From a checkpoint of a small image VQ-VAE.
Model: 7.23M parameters, 48-pixel images, encoder norm layernorm, encoder patch size [2, 2], encoder depths [3, 3, 3].
Data: trained on microscope photos of single blood and bone marrow cells, 48542 training examples, 13.7 epochs.
Rows from block 4 of the encoder of a small image VQ-VAE, named by matrix and row number. Rows with one number belong to one neuron. Each number is 500 + 50 x the weight over its row's rms, rounded and kept within 0 to 999. All counts start at 0. Numbers have three digits each.
After each neuron's rows are labels from the 100 images, of 14976, where the neuron reaches its largest size: "strongest on" is what is common among them. Only what is clearly more common there than usual is listed. The data: microscope photos of single blood and bone marrow cells.
# gate: MLP gate (encoder.blocks.4.mlp.gate.weight, 640x160), inputs 0-159
# fc1: MLP up (encoder.blocks.4.mlp.fc1.weight, 640x160), inputs 0-159
# fc2: MLP down (encoder.blocks.4.mlp.fc2.weight, 160x640, transposed), outputs 0-159

gate.401:534500482580474385490453461546402491472456577496498510551548605573474489522541494529523413517519523615504610449522518544397504523462573540565443434424472518501556406460505398454468498499493540482449465553469484428450487476492441385492530448427562567490505447570523511466548473511508473525564446549447521530549510433497555541511544463520491538493510492540538557527471493538507532504495414576549314448490544513416504421531534529400536525454498597503540460444520546504543473530429560
fc1.401:437508523562579488548495526433462540468554497390527477387473514576490395507485438496496576387429581494633431537461495500456491487492485466499507523484498414584515510569529524584528458545468469458522516537445550467528396520503383543478509561534510535432520451483485368502480584437548494521423546569484524543455495551462431494531542527559531463411414542502487524449501461481579458470539527500582603528522554541575498533506510610552443496485480428473458506571520477494515460452554572
fc2.401:476603526494507492516531529452546490452441491541538592468428553549550428476471426536519499692521433504463500515461518490508486526401447500462500487445525536533399478457446486596600503502550447463465494533439525572562550533505472551556459519403577435542500551545468485461559541493577447401503411583526477420470484498528565565585524470478476499523472463541475497480511414543545470492526475534515575478514570519438478494453528522583548522499433508433558488326519487524457538421464471
strongest on: cell type: erythroblast

gate.607:480417536537564455491552530489460468445494412496482521442533499505447421499502452580406504503549420555589485546494484545438519489512588540513489435398455500515533423473435488489531525497476377481370526504549482470485559501490444493548499486450481551463495465525538521450610417559464524476462499515572470468450469493531551564593574489515437429424476517508557506566562632505584547515441569612567464571490571456487474497555530519578546493538523417499581466514482575400539485425489515
fc1.607:521510525613517566481495440476515534506525523527509532537463499579433492521499539468491506518609525482493468494509447571526437564464402452511490504472582497541514532574522434452423554400509483480464460431442458483429487558517540480540458354531508383508477504514480561550502486435572506558583543558602498488457467477528485458408512525455504489559427414441470345520547535463495440507549588449500538474429434492423491481494523436510492453465486525450471593495410546532490461564622588
fc2.607:474552556623470496466519492497520500537468521523484488503530541521427481582455501475444398528558543453494519517595495513462422591485465431514518464469511566484529415536510501492496517349459499460473489478381481423487492593513420595527398377404582497487522571521526514476509438562505436518577490598469494428443463482562518513518538432398439458532486433456491510531537524538563550502509600571536508454469547517440486427487530501563457528544491603543584501499487506421578461494476531
strongest on: cell type: segmented neutrophil; smear: peripheral blood

gate.279:540533542533408463501475494522485440562537456418492447427570614510429535443460468477459502458486498580539483524470531431522492435472424540519514549467454490506512519459423602475510575517468429436444541498509398394464549507528436466422611449497587471489516503598511485521456536589480515511537600502573482606516494531626475463530478494539457526374434570472555425454502509461450449578465427537555499522505422476503459505487571484448492514469456551558485550531567506571410499551493542
fc1.279:433387540413533534539478391552466534463556367472514490628441553488499373481415553498615530505510449515531428528576487515547536533492494444511504475518611471526562548546475414465519481521486510539448462562563512644525541448499579504488539464599469451518451547481521475421503563428592477419549443499568529515474540511535490498502494494532480513590510524470412557555500485464504483473445497462633450494464455424490514488569500474489545535494508485515459599501432470534520478453526501
fc2.279:552539531488440442490495429466460472499578431422437462428536517496462488574455492542446537507592457502484390510464580521573527514484426544519501566526509577497489503486435472586454551486545556460493433527619452401492513413480463470469553537540409396524518514573501494511500517443530486522422535473537525553487486511610551511551539487466503527311466566476517478578470592428403476516490487564549493509553498486470533521474501542377553502486431548587509444467529578478457500565526466
strongest on: cell type: erythroblast

gate.555:534522520548505463512525535504544519497562501540503452576469439496493486478473535525433481425456496495575554464447545404489506555505463469461478610372424500564520487527489505430495486529499500497424495371453396418517557481502567560486444507556481527484549496549469479519505529436442429568412481496499459525445434547585531451516517464629484525482488385535506556485507479423655496510452496483453499502555593538486508555516522509463553537552579386341542497564532492533470462463579488
fc1.555:475535522564464451506577537541514485506537577467558486578525500521477490516535512464447502410555516500587609492417481511531472542543500481501494567480434469511492451523539454452405465513467474546415552435375396485507494440546588510424428508553486569527489471490508457513455539447521457537467511415542508489422433450571569461514524480543466533461577405535454609519469451436522522494473569471564451525509640497499400523486470481497614538540615511451468516533545510510479469403604417
fc2.555:495470483407538515480458449497488489513451456491478544478485568525548422535513490453570487558528483568393433580592462582515502404458494510492558447516566491503537501488423466526479558468487403472521450561518640548535470523496439362526578506459529528557476530460540499450532495552518523490531499561418539509534503484458412582477453508410487502590470573472506443467523594566456472557566535609550534484505391473442512509509437476576457495418478520538518459458519592498483584629462517
strongest on: cell type: lymphocyte

gate.443:542508515538501486466377365543517500563541473470434505454502507447355539515517511501451458507467548480383571571593512460527497435496574504477508521447449572523436490516425539436570472542535511422439531532560617485501542571490481490549474466489509489482481393471544488582453414524508411595532527535525496519495522562467553504478598520508486546476422434593546487437409481547468505554560521489495554474511494537438545562481468523444450482521416475507432501552519515422532646514454519
fc1.443:536471464561542525530345524499464497451510497516565476469603521518438459441442511465484575545549557412485570480608451482505541430517511476602493460503445528517432582538438578494488510489478479495546466525565485517540530570455475460515452390535503491491463493550488470557404447491423499609490659496522554541558512594436503515513575557536506472485563515459517451494463505448464404507542500438556608498498397485473549487492459523510504412522533469424543511576488435428469553417443479
fc2.443:405520539459532491506487475491406474457481553531573591461491542522539439528410427579534525384553522554476485546491448632556457489508432480428610556541493488498469462534569470397486546507424597576465435477529519480427404517588542420455525576555492490461519535560542523543554480500553542434532567497549466547491431507448505565529522541517413446515494547508419523446558463422468460404484489488547421482465532493424397444525549495535457478524524485509564503441480515489551488601490526
strongest on: cell type: promyelocyte

gate.138:517464506417491537561474469435427405594535486487523511531522506463480420531564476644471465462491476458502517475474451513434472508461538520471539480487594483537568468489465456558579434570493543583528424499569550446538446481560516456504480489421493563453508454541432530471481433442490448423505491506455464431564488498490473557519468464494511532484620491499453552467504576536535583365452493497498399478484605542609510571528457474601525510540456554605423504441442515597428452508546465
fc1.138:470542470473439429579441469471519530498517487494543548495508482451587464460563616541449456481489489478523425552454440518509578476454531441470534461521468463392445367485442448480515520533495490523527428532457587533539593513535536566488561492434507557510530529497517577473522461551391413485542573401486530430450441418506561475569436473499506574478558565449476560460476429511528572511477643527550518443539539573505513567532458400427559526496413520501438548470519533493427445472525558
fc2.138:513450539549467498563610479494502505401453573506437467527480455608537527547517442483588523402586536503480476482570581480538588517489464581480502541441491431442548469515540537504565414482409413482475543520580477489532503494543543405475469539472446580510505541503542395512511497581518595459513432523573448505523542445510459496571521488509437538482477520562392418607578557508447569537451462469468484514445504466494592460545574585481555459470498480571516482495446471422524567432518445
strongest on: cell type: promyelocyte

gate.177:497502423536504441437450380520497531519515456518438476488546554539353497522489387477557487563445556501514460560428565577504435470570467467473595556417543547500543455543471572502476587538463573463461495447480517443423466404481526504458525512473503503466481546506577508467592571504594480502435460622498482456406521517476486396480630406504533500499570509474461459468570438520412423525565506517587522469550421439505505539507489472567481498503484465543533492471570533492517504517545560
fc1.177:496506484365515588503443501519508523547494354493472487625506579441508453503467598510555519452460511476434587436648470468541497530531555502530472523536583539505454666499434440521505497460497489523476422531555488550410528484468476489483548498528511478532477549482429530535538452561461481562559584455475517510499481551541459548485464557493592481498437428440472436531577539493457464425437588545480504456417557536522565531512439470524480432445417503485474522463462473484398511536527571
fc2.177:551492485480544509446394489564474565503528431474480507502489566475455454481479463492517511536547540562427503578480530552591456487544573449456530457449595496554540522479432552512404591462518579563438462442435446439395552477442472482471486572518509452444408510534563561450599528553565503475460448565472483566471465520583454487482608484556539542457537439453504541429571537481457464499541528527547428499554448508489578582501457362551511447491470465460519454487528580545452556509444605
strongest on: cell type: lymphocyte

gate.377:541406467460580559436477525565551554462514445517502518499436441443496542451654507500427563560428426505465561572524489512502445473441523433534521489443455490498593435598553561543532459433502538528428536522622481554521592521421537553446503533567473504429466505580432553472504450535522477460445467479552473525498507479529503473638468441430503461499554542454444512408505497477505407524542507425486447505562452519544582514530553551543564505459530501414483452438548427525487533582492446
fc1.377:523510471492493502509537511519551431483534455409527401489458441525587502503492571482476449515474493503497492538492547444512459431522467518465420563538475519540463565613469494432448525589571508494603465541456404422450460451505446497537477511511541523483465531375521481523503558547440469503634580509435537609456471535490571529500548557567543470464448556483582454469483474465451650489509470512509542523474420522557535570457449562436510467396587527478505391534527464497432537557429429
fc2.377:517521539505479471572514526508533474472534531414472424512485412506568477555432523499548425476474541470510413506525552545527544393554536560450413479513479544514420564534456542371488546592516482458628470534410444473500421467555493466526463440443503587561510541382578430447517621487418487554567515527466540605476506538505516517400582571555497482493489483458522438545516457445505615483509521429474509528471440526492439544508485541476450536461542498570478463536455529401466486502432481
strongest on: cell type: lymphocyte

gate.400:547461418472553463509524472507534544477532546503534492550492482476455511572513512491455512469474485457477518494472510467552546520499508478554593492464470458422480431495567420435429476458481593484516548491430405469426521540503590510487512410623439490549522490451533554514453459522455479513492593468416554418573435559550506519460598340555500457569542483490452550525517425415583515587529470431499576482537626589517536542441483535381558477498569515489540499547503395535514483530509449
fc1.400:505443494489450512550454525456512488429505463466392429415485444525447506483456565630458470546539473525442512427549461561477471449462450595516439481449575515479512650445424555582500508466477460521482431451564541464604445412556410543490534499414543483557491550512484551518426443488451461502458554560478535555534524501493508472518431542499481506519396490497514431516512532618498534527570484467427507551474509545523532516541468542467483496472576506561441500541491512625466511486428657
fc2.400:481548466522491481537562449519518594451494566558605487501584538440467536552515526460537503496406543390456524522428515442441517422577543410535549511532445482459430442485524487410464595519489576507506582503500484528413479515492566439526549496563439532428493451485515568497471486509573505473532568452419460441473463532502473542456599411573518498445536526533521636564513400363515551510427518464524473476449526532452513452460438473483531524526491491556536537545522483388614473477466475
strongest on: cell type: lymphocyte

gate.423:518534514439526517555493388494529427551483496450437413538514441489436471501497497593542507510476470522426493540478559483446557504585524459511558504524562581561518493507466582589528492472510535479498479583504508433524586323525425462514541525522429550407487482429509494456479495499558495324475575507501446476506484478407568503513467450483426425492524563533402500513521507598457511536481447559611422496502575455471474549503549514619493480498564530563478451488462559504468426530490471
fc1.423:486478468469610478525494393468465492450561518461437399567556479551537520514420443512485584422496518569522513414487510411423561433613577458497531505458613494540476508597531556531541494462479474474585467497477469491526522420498475421489466509490527472505458519444525431457423627513528459429495528599552476531548610529452475476461534436513456497567519467532450546507544512563480438537512437423546440516436423432456526538553566533597482529487547515504452460419436479598508480547493491
fc2.423:420448476549505439401488537520477520475482461611591599448463635440597538502488584408471604489494559431559532467490452473552463471430529516456489426498456496603486416453494547540511541498536497450463540536407521561541530618438507570516520438476504496541489548503525444501529514540457540562458472570439491470481481534573476514508434502510445543546518448484571510442483507430568555619500506540452586510468512526526497474480464396422432497548473548439602579495475441545520484490495466
strongest on: smear: peripheral blood

gate.312:490546450600581499440582537508554473465566515471542510434470399497511444464564376445499450485551523517574587564541477499598456492428525496560524608494536427480570491484505449467548494557526514440472503501467456491486439548513466432421518443508530446460442463467490522529401607507538423447426503508569459482482575489498468531537505593454530456481504441591515494524504520586461377441488457471534461510565444499465505474472577558442503536470602554592592456458562536529461539502462422
fc1.312:479493493439571451469525412444453568489427613502463428514510614508518504481469444511508507456483452526505525460446470461541545476519572531422523526535425548575460528409477540563461516568501434516521585559427475420515556430482563460550457460573455462551544477557525496485603510588555558485525509504537495607524443435541537504444552454489534594493404473482454535508503506425465595478565378442480478565432578463553620535512461506580493519500435471458444484480435487528425476519565520
fc2.312:518529486524532527485511576466516459495500484535568515534461440455462520470606436603500403519467560478581474571535460490633413597444422500484480587494531429530611484542452455409598489562574568420494509437550513527444475512493506553479492492439507447335476507473442524532461481525504454440452481511593499447447557557587500516569469542477477473471521466542502439521486481559493409454524510540463546515582443515508448445505500522526524453458469560579609500481558502516520571434473422
strongest on: smear: peripheral blood

gate.388:449440423504498551484433498488492563575545470463478436502509515398448544556546490451524520547480487579517450529542582530557462605435493611532461526469516483546593528566497505547437551469558522463530478488496614524469543560527551445469499449634423545505397505556524449553577501507527527493539466460536499456477562435508408593495551541453518517454542530548570426467551457453581447490529439446454474417562491417544491575459530419551429462489428395545453552473457480531434519504543509
fc1.388:523519510486538471557545489455527462483477491575479559476491511633535534475490466539481429450517555487483530445482362466429567452489525396515517471486513481499440425489490455467540425538441535480446452572430397450526465437435503511608496589391569424514524493473485583441488495525550484492433498488416518513548438514447572384565499494519507469505513489493428591551462525589413576513498500537536475610489544563470475434535445553458606518510544628491473511537545456487544523458428525
fc2.388:492512486425471460475461491422562494571536505496515447577506511450422488497572405476377461483557528477587492512573494584517578616430476603516504486547501557486524379461483508534550460563566575468537437569446538464477530526486556455517493510523436358486510458533449479487475497569454546465572507445504520430560496429497532452487542538434506484501587483432486413577445589578554574427453389521535543488561497413523428513524502495437524479576446545511501505471462430509457475513522532
strongest on: cell type: erythroblast

gate.331:540485573550601451476501467530470503431546641546451599493545452470529512443436498516386534474450524424498509493557505457565575511482518527487475482540599506485426517420503463521520561375478560515464483490447457536562485492475551579514527540505498468439461613509449385482516490486550517480534517412562499391530563536447475468505566491534446430525530563451488493586468565431493560531451540519440509447439487540446416506498554578528499443550389467535535487527536582425615499481504532
fc1.331:546541478511481523533546532488524447486545565471633452531526489568390540484513480494534485431481556538503569478586494529443487457561533413507528596559475478484580432519522486436429484568451517521577528442579396441526560498492484478481533598536462444548561450417462512472463474424446527537405548466480439543500441543445469506394461431501437505497529484548449579466643486507511391488479502469523513598532396458488480390509529566390489507470558481511510456460529499470553524532485445
fc2.331:456500450426502536459530536512611449508454340466521344564430480522482466547548522489641556477510508532549404428467481518481549538476513540523532556540456518490481482489462569478550451606483513440610474546593509471453552605533425434474487532523501465514503404545492463479506455470536494444531509564523546558497492492536525584478413575506555491390447471501552498528520487450502397530567491495460451553496422534485510578523438476506512528417608533465467478514460479498435571520534478
strongest on: cell type: segmented neutrophil

gate.182:475472567550460490486502529546437565582563508551571473486475468539417566481538476524463495483542592424466652503561429530463498446558469563477457468516514481431550475456510423445442458441513499501500445474423472436530457533473521490631612476444482496585510427468516457558537440535416495521612519521465552542525522462459524585555513596500390353517501481510602523483465609535460541472460480488523484544433558476430582442508430506479504500492504453559516462504530539456528483572493502
fc1.182:559479499439497564463479472628489481515515505429472539483471406511494444467522505420458585500531472503549465574452627508483565520450537514540435543518548484521530501501500534564617574581477451427461502492554491506553495443529604491568491535450452485486520467437451498526488555448499496463490449483462463488565495488390471480676463585517521514430562501516506435509512472522518530470532392483463536500471589384526517541448518525487602522444486522411502504567456511528351526544587433
fc2.182:579421544498477579484462485519484475560546487500483549440446432490491467553522540465476528437443531465421564533600476526492482348469454553561411444546540500499453671479488511544549563495567446526498464513501533456501496535492556506536518473558476577465487423403516471503454488457481510509585426460406512553501524537426465549581458656527448457486563451481570487437505523479448582535481497529458492448495619465452557509465410508522562594464524404509426481525514497469469510541507464
strongest on: cell type: segmented neutrophil; smear: peripheral blood

gate.28:470465438403551491470536456491337644528473513550481537607468488555444498476437503546618530523552550499419530446566534541532481581580530460468483579521497493518463471543537461426579469391429495501487423509503537516433473501515505479483468567617533431521500472451485453437511440591466484464493426487484458490576518475432472540454557434478603431604547459474480452487597516462436608465514504508547488549497448438553469509536524511518530431513493490512514445532437522471522482564441509
fc1.28:543500452539473467514543491492483486498506473605427458451518513623463515372508454517458503475429605523491420456532494552481527480502475450470542512504514480409464416556425534464577486481510516551444479481517512533477474541441522496507524600559556434610488567462439491463510487602475522462549520372451466468550464512501472522496502479581616530613503491430506489439549435500515509536428491514402488542408406550516464397551591560414533554560492457599501544464540582455478504492471497
fc2.28:547519531601467521504556561520578384512486422495444376370538504513524510500613487432390528454398481493538506496479423463506527522484473567493514441547584494505550519508463589512488514611578543469493534488476409547456559476466457516533520499418452495527505552534510593507500569471541490506549485458561523516527522491490408408573428506583494548461477500534550442440490479471511408522486487510402467543446447568431520450443513511400509553524502487501437577444562565517427569441532507
strongest on: cell type: erythroblast

gate.348:513485518519518404532506561547482430456610468515526504530406568502415453554473433471541475613496494476461565531468471543572446406500479558577516455445505528504477580485430552410612462569481417572500481558532508523540557527515571364421463508448552533514486435519477508520426490447547497480450611457603500524430487548519530434481370509530541482560552526445434521479465534446489551551545479438523487578449553595498510566547499486451460465470421506516525451469505462413500470478473522
fc1.348:479516560544634448538556465504460556550543434506539495580496440569548492428516501458456513457452556492338512444522520412537464550504500454477499389486496439494456468556514494495524449427514496533524465489527584518502516587518498545562540427453547490468514449496499558467526476618620542498529562493525445435496521553481515554490470430461542461567619387484625477457423532376547524507532505563513486494523433473500576524475444416530543500447525523497439487483466566501485522482391453
fc2.348:480597501497479546494491423528484540502487451473555575518478568474502460486532518511544585538481508542487458549566542522467422484418502503483419515455498418566472375453505522476465552494538460476483510407502508482448475504562493554599511581556472501430478465538491469470560525547636504513531483569529506454554474467529502647374504478511479463444485422512551493555549509460588495468481526544522434481472513458497468601530524371653457451585524586525495433405418491469520463527464425
strongest on: cell type: lymphocyte

gate.629:435486449589467519546458489496429555454337587538539620554405477417538553482478465469515477462708500526537477508472428474511545493585475551485412509511474576478484535569542556487439455597484623450504483567429417469522477503551489511554479573435437567516521536501527536531542491563540482526493351487461557505527477486469541512473545498502482489481523439505462544507467521513512463528528498474486431491486512492549469520510511574539538519563565527495439467468529428513609466419491474
fc1.629:492461480512461479416475524529474617471433463501481561555453542466575569469442544464565561417582562444426544386506547476519503492454470490497434544377555484515432539546509526482442519605500516485431477472452515535517451558532519437490531487401478530575431539460576501495567514555551483448466487589508491553473515455394453568545530523536558486581548493513474468446505502398523428558553542531476515464581437535530474518482417542438444522510461525492361549487525513479568421447478611
fc2.629:608504492516549544513506479457659450447574533509454481480545507514470498537647513487455482442397533384579481545547440570518475468533493417504591483553464506444609492428521495483533540428522525565572573485512511510444444538458456509479508496459499551570497378450442478476473500415465501459570520374524512402556542471585490436544467582489476459483506486515542573592518459570479501507476552470461376505491504468489475529499541558481529522511517446560480500572533458496443523543451438
strongest on: cell type: promyelocyte

gate.223:533449468531480501542533490528504518493512354483492565597461543485589568536532483622611519490470469462421563439529594460494540503494470487470414488511451515447594382421473489569482559586535488550489409535435600483462548410548526414575419521488470513482538557522552523479488453539487550506575436505408452501482475439433442535465457524403438545424492575493569458462512530483491521473450546574531475473488507474476459559503386453541485458548496526495537516486476484523459448452572424
fc1.223:521455444518470474552399547501435489412570484521503458571532556471499532493567568558574532520396502542524492499625579501413545515477451551499454489471462473478512428511466512515541505572630521514563504502501540591463487541490540412538496518489538421597525534492467499522367523393518506501544474476452469587522540519470435486452437509419531625495403551554564533515428442470567484578501473528464519517470497566410503549484408498428473467389472502429558559533520494554504508448496541
fc2.223:464488540498530500470473525473505467581539624527458537438512455549392491409468537446381470501584541448562545527472392526555434450513590539496563496464511469626484603548460478503509473465524476473521460423532410502559488587528365557468533500489556487448478452510420433513465523509482392528424564565565515484501501582571590484533565486546456424549554439441429528580521518465486537503481458474473449463492512520521483489491561532469527509486383482502551489479557487507504520620530540
strongest on: smear: peripheral blood

gate.590:473453501559502490489459488479498552527573567514548494505426545469429505337481460472455423526477503535513469459562468505468461442533468565563572505475496481527423488554434528476509477439475507571518499497544516595524558542515511486446509489481575479696524442378487498555453502542503525497500480490551467550474513503496477583500478499544573570578497478430603440464560517506526530459600540475486509414579403513522569403543602501500449506504467481534545445543564481549495577571402400
fc1.590:532453589459549505421478463450407530589481525475500434606565511480475477539455410559502481567565397523434544501581384527473564543456527521467447430514549449578471505520493472509547464515510419493440475476452550514550469520494539450497457489519620455580467464478521407479470632514524495532497417481550480462560523450439512543499612434423484505547548478514634474563563606437462526513552487431515445534495439448521457484529570530465485428497450462526499419558504491557481493562507487
fc2.590:527538401553418530598564583585491453404475407552487496435528511514495488495547533511488581421477561475474522551525526490464465462481464443490486512523496525452586495476500525532490601520508520503587487435533428432484489480546475563612477515573375594447564499554509522520484351486513563539450543510501496475487463431510519476508501508488445409378437546535359462511440445553580407590501515522484511507480532474414490462500434466478529512467507446476450540463460483407477481422503537
strongest on: smear: peripheral blood

gate.259:539554456457555493448456482453552433510517530518510542519560453447466502444450534423574527460566450528509411482510601433582537414437505482452497480498475482564430565557493601426526502490507505432445538508445466459537468519524559574439559539423546539508416512504557368498468536456516455520462471485515412383514547567485596466529547478517500541509385535465453641538465534527475538506498586621480535497473589508532419489454476518544515503573446440516434538531504482549456479410475447
fc1.259:409468529549465541510548400510524515522475477431561450448522542503570451440492495541494538487646475544538570577490439569449500485508586490448469527564497467505496435452447441597511524465605509483491552453522499527468506486492497526552468548625524408492507474440535530503505461450465551560502498537494482484393488499551444464535554478531457403480439428531627355510455511543532532401567482475548509541530511503479448495461484410443616440428501595547524495492546520432469579497566457
fc2.259:530565458538500489484496496570414458531508531567489552477497424477414594433473515386587530529425506480501586376421639471579463509496498577480472521426479605487477582525568537458502570541526489439476476554500441477544525502524489593439483437445530496444496515557561478468430565559558475515422504453482461439521496385441543492498501418434571539443503570534390600525471463517521489546480493524471479483528477548574526457471489498519441514537529438556408479433481537542560461468457532
strongest on: cell type: promyelocyte

gate.376:423497539447546440481529502434554414473625496538528542421456529475568420392487459541472465582561486471593497466491503459431585581495564584525540547586522480512503486496599420435421517525395510464488542568507449451506447569516496486437549480518510489518488482453491436597530502530496467451499604460486495483517523498531534538505539501489498567560519514468493510479503538467446512500401425560494414468514485473476471650455459681466455555459472448475499500493533421431488567485488457
fc1.376:450535509491471473454528504454499465443431531483426635535515502569557527537544383615417554601404463531407454425594454483467537508578511542509513493514451455505608441492570543576440539539581536545496504572500485439543492436450548438449469493465482420584487590512481507493555492456456456575554491475564539509500532485497427511448535476507508519558371478604544542497519435464450538494495448464527521432442507525485495481558442507530427503511452496464461538405419560449504452479527571
fc2.376:530456495572483498461513473510473505405585523415451543462500557499482481409501491513579461408424527506522474542531445470440438420539511476597508428520576375509501468493528513437548465543548561604506511464541508379467481481544555510505568434559412489496518497489592504511453486552582545484476368437563488515447502497526500503498578514542524558441361478528579511431530523447544566479481523541560479467416504445477506539594566374599468443504528457514498542470460540503526448500551456
strongest on: smear: peripheral blood; cell type: erythroblast

gate.242:535556567524578539487550569453521505490447503475524424458561456474461515537395350456453498468461472513443557497524538460471462492513534526528534543552495597471555495445547521395565581517552426397447576464451589529491476477484532495540508449467493519557495557513525564507490553407467462542554441548496538541499432422529449467457595459502519548476505413519409490413584432521494390465429594454511480479524463510508575551544577488557379535528500495491422472598524481552529521558526523
fc1.242:499506616415495465514522572483513462470479515511453417418506538529497523597457391463487531460626492497525479462463405628420459490471508550448565469583472555524503507481495485411526556463486484508536575461457540513433504488484554465501536460484442587383563579500472533486520500472468523558479451464530522509476456363476495368470495467505591529460535432455422448450436496581475463475408615501421502502438534498430587513553503574491430484513566540517512482536554507473530534543486497
fc2.242:416422453496496539498438424553528503532520468492566589554499425473469528414576502512504525541380556498463557413475555482528526406555550499561464498407464502500482573513510561656409396495553500544514480578523453464535554472548434540542460562537524428494445476490472528471490496603535580497511539463478463434524514578457445533527471481458449431531419536497517478552495610509568517545544432495586572459486513472538432518482449527441612459516458464461527533481421487493478434502519400
strongest on: cell type: lymphocyte

gate.422:404444469519603524533454420578539507536487423426530396494546522459523480547442586540492619521508480538548401498493500637498512556506542590421463480580507578566536566508438414478506526497565571534467505457480557456446464537541537572515526434569484584447497552485473452481567466485407503550454519512475467497476531442537400525564546513528519566467482489457512556502422462539456615454456451544457449462537504429501545513417448547512445491466576543564519452491456471566435521471553523
fc1.422:564524499566480490489481586509504518522498506534503566458439490438510510442607357485542382547479547477495565530569492378478441519470574495536570446503509456442538442490580545572471398442462480432499516557465534514459522552405525479532451528499512507449444452433497561492440596481579552405517509539509585518527478495494593446472553545439446471459565554571521575602564509476504457570572507490585546523510502509542429444509493446507523455494381457462477561465558462472578476555474492
fc2.422:492512518495519506470492429500509485527520480416520483495462435449483514384498574560433515482544501354526498530495488548523517623428462451522487482555508491458504458452540426417510392530520547576477524508465518488503478511561537537466484493567509498452547446395457589519488546525480561512534547499485536575498447459526502408406488568560632498475568557421456481553489499604517651372466430469516502490453525454549462484459514549498507528593579578498451477544459399552550455525459511
strongest on: cell type: erythroblast

gate.332:558439509551546511570530553454561487479420451465459592442503464523552570488521499470427535474536485481425457410493605523550472419536452406480492516553480481490560440418519605525465443458444521492532527411461517432480523497560495509505454490432478443452487527406495534500493548471455524404546533559560543469600575480555494501580529475565461546525528451474446467433510552592508484476523521470534478507551506509628532551472502498484524516457549588585386597556413410454469609463534524
fc1.332:547426469532543461475561479463492501600556471502468539484520478434495470487525545539434387493427576555579481471522490421515520411507518542486542526477480529505493372454467464488407538461495545553370515521462604504541475506534568513466583538373481487452476443464523464500491535587475465503582544455459500476478556504589427438491483529528412507542543502554551621472421558515536591373435560603509426490457506573516436499552546514487484507471557506556449530439463517458502495504547575
fc2.332:531421468451451492534489511500478508513573506575522529541461518606560534502482447478502492467582532459481500482464500501481596524447492504465503480466472432477352358463518496574633537493405446419504569589568469517529557445482500560492472453520500443563481579482511489491492424409473510548473466446560505385473550507615426486523602548508596492504459454432415506521532523567510543537464561483500576519521467500565576540463495504540442474374491542489418579531444452471501507515505460
strongest on: cell type: promyelocyte

gate.408:509513513522529501506491525484488522490533531406407398522437465422449482434499514535532529551494456471501514471561584520504411542534463456542486438443564515452548513508483515533530497422413367551369577469644551549479499504480478522447473428438520458448569488472633546509547441481374436495486549499530575531443531504458538491574514540436600500569530507496459487547534446506539380503425519548497469567529454499439525468508592534529616530476484491523507494571515446469587511555507487
fc1.408:497502513448538404464523468537508452501517533534505485623540547476481502407497367556625453507440452476539559524518494556522457529505484537538532553576478555446564482506530547468456410426593530449486430449432521481450500454500526517450446419512467517543506451538476519482440522534588601462445477556551429476451518503493427481534415499449603548482523478426425525515595560485508437453573603411457553464523437491537550524506565408538446459537504417507517596487547537549420525470552504
fc2.408:514522447479491383455516532516482474555520524578516512616520596491513552397493324500600533529510547437557558551500504508463503568468487468547512551574497562498534420514461550531486422493543561439494444478436544457410490466484516504448486497492486395574467448566437467445424544506571615472448525491579449451441510515480464519545403504460536499482554445440473627476562531456490451503525574468413539490497442500526531460532553417529487443543477501476509611490507565542438497469540493
strongest on: smear: peripheral blood

gate.343:521523546560513527479535526560469446490447568468543482400479481575553466491467543587532577452504607471507550492432504501594503466606464488512412476401593466541446506506607542513566465589442477443555481497531433480510437499500406505513498430495521469539447519432539479456472448563563560487437507481546455542511554489419537519483554594384487459458493487446547547494426431474500537526479509518460464593478449409475504435522521616551541532454572356470526493502448542514463510576481563
fc1.343:456539443452555459496450504473465492497535527506556500546496548443492549482552449475571486533520471557492463584567477532468476484446482552475512525541508514474596485463432501495358573386509445510379602490542613488491472474505513494524441565482434478524508477543481533541604505478485457425525549528509550466511467458459490518566438444515473521537531494537462404548484621495595496502534483398526572400527527396525541529492512440510418465570395584603511522537581458398544564496511434
fc2.343:521487613591464476497536518495605462588535536546473442517515461571530496504460555476423512477565497427523480468413493584504484599518526548497477493453486518610528472618655468427542438594533443343507390533436487502479499531503404463492546491444549472557467461437413426511479503548486451501479454474550516416494550473492464480484530538475454469487519528495483513462495473445453522484518537504536581540563510525465462600490522506547581480512467599442481457461458524600449404511522517
strongest on: cell type: promyelocyte