Rows from block 0 of the decoder of a small image VQ-VAE, named by matrix and row number. Rows with one number belong to one channel. Each number is 128 + 32 x the weight over its row's rms, rounded and kept within 0 to 255. All counts start at 0. Numbers have three digits each.
After each channel's rows are labels from the 100 images, of 14976, where the channel reaches its highest value: "colour at peak" is the nearest of a few named colours to the mean colour under the peak; "top examples" is what is common among them. Only what is clearly more common there than usual is listed. The data: microscope photos of single blood and bone marrow cells.
# convs1: 3x3 conv (decoder.mid.0.convs.1.weight, 64x64x3x3, each kernel summed), inputs 0-63
# convs2: expand pointwise conv (decoder.mid.0.convs.2.weight, 128x64x1x1, transposed), outputs 0-63

convs1.13:155150144141109114127136090104179094127135114126039118130098105111127130119176190169146117229104130140111121154119128074081071167114097106116114128080134144087145082135121125117186189124151156
convs2.13:154164116126080127177141170089106139135112167186122097175193096149100140117179128127154144138164112159135090076159176122144101132097122113096123155140130108138089128000131102102155114090147082
colour at peak: white
top examples: cell type: artefact

convs1.23:127160110091142159139066126165160084172127144127148082115098193043170110134090166098188097127136160171114146176107159108173123120128157153134109144129140157098145141104148153139130155144036125
convs2.23:102158162105130127089136097168119165143110149154133189128103143120097155146147151128124084089141079109089123102174124091106117112100122177141143142130184120142157168018169108094131113113084126
colour at peak: pink
top examples: cell type: artefact

convs1.34:093174133117101084114111146134162132143154144189137122162115115085163164054177172118167158153096132124119126142090191124115167077160142128088116106087132181056154095100145175109144155109088092
convs2.34:108185138157118145114120091160129199158145153207115077145122102125107145109132136153175151153145173113173105076109154132136157119130140081131120165115146208158076083123085155086190104063110161
colour at peak: pink
top examples: smear: peripheral blood; cell type: erythroblast; cell type: platelet

convs1.29:191118102171149117124155131145123087175126100146131155116122131060112123179140169178080141118129171120145139191051123156078126176136082149105123094111156101114166144087109131125127134100075055
convs2.29:104130132124144122112104101102136069100096116159105156161182137095120101154149166158100122117163140166099167113165153099091117164144160087137069089106112119144183111102120082129106099114147038
colour at peak: grey
top examples: cell type: artefact

convs1.47:157152150171125127100084105169148107120131077161157154067121132169110130127097111142109115121122051135062129148166109132193036160151082080142134128151193105131118088105140159116112140169109132
convs2.47:134154118109142092143099177196149092143116162123085155117255115094104137125123161164182103167114087100123130100146158132108137129153134152092132152148162105149115161092149085069137176083102152
colour at peak: white
top examples: cell type: artefact

convs1.35:143139151109188186143151134165111111123150194107120123059111067124105145135098127132129123097125187110114159185156146113138092104126108202061167093087149146148113096104080166116151107095077138
convs2.35:168100129088120120149147130097119116089110119192149102123159095147087092141170192150130131136107114091120132140151117134175105159124094065130100151156159141126119124167049110106134100171162108
colour at peak: white
top examples: smear: peripheral blood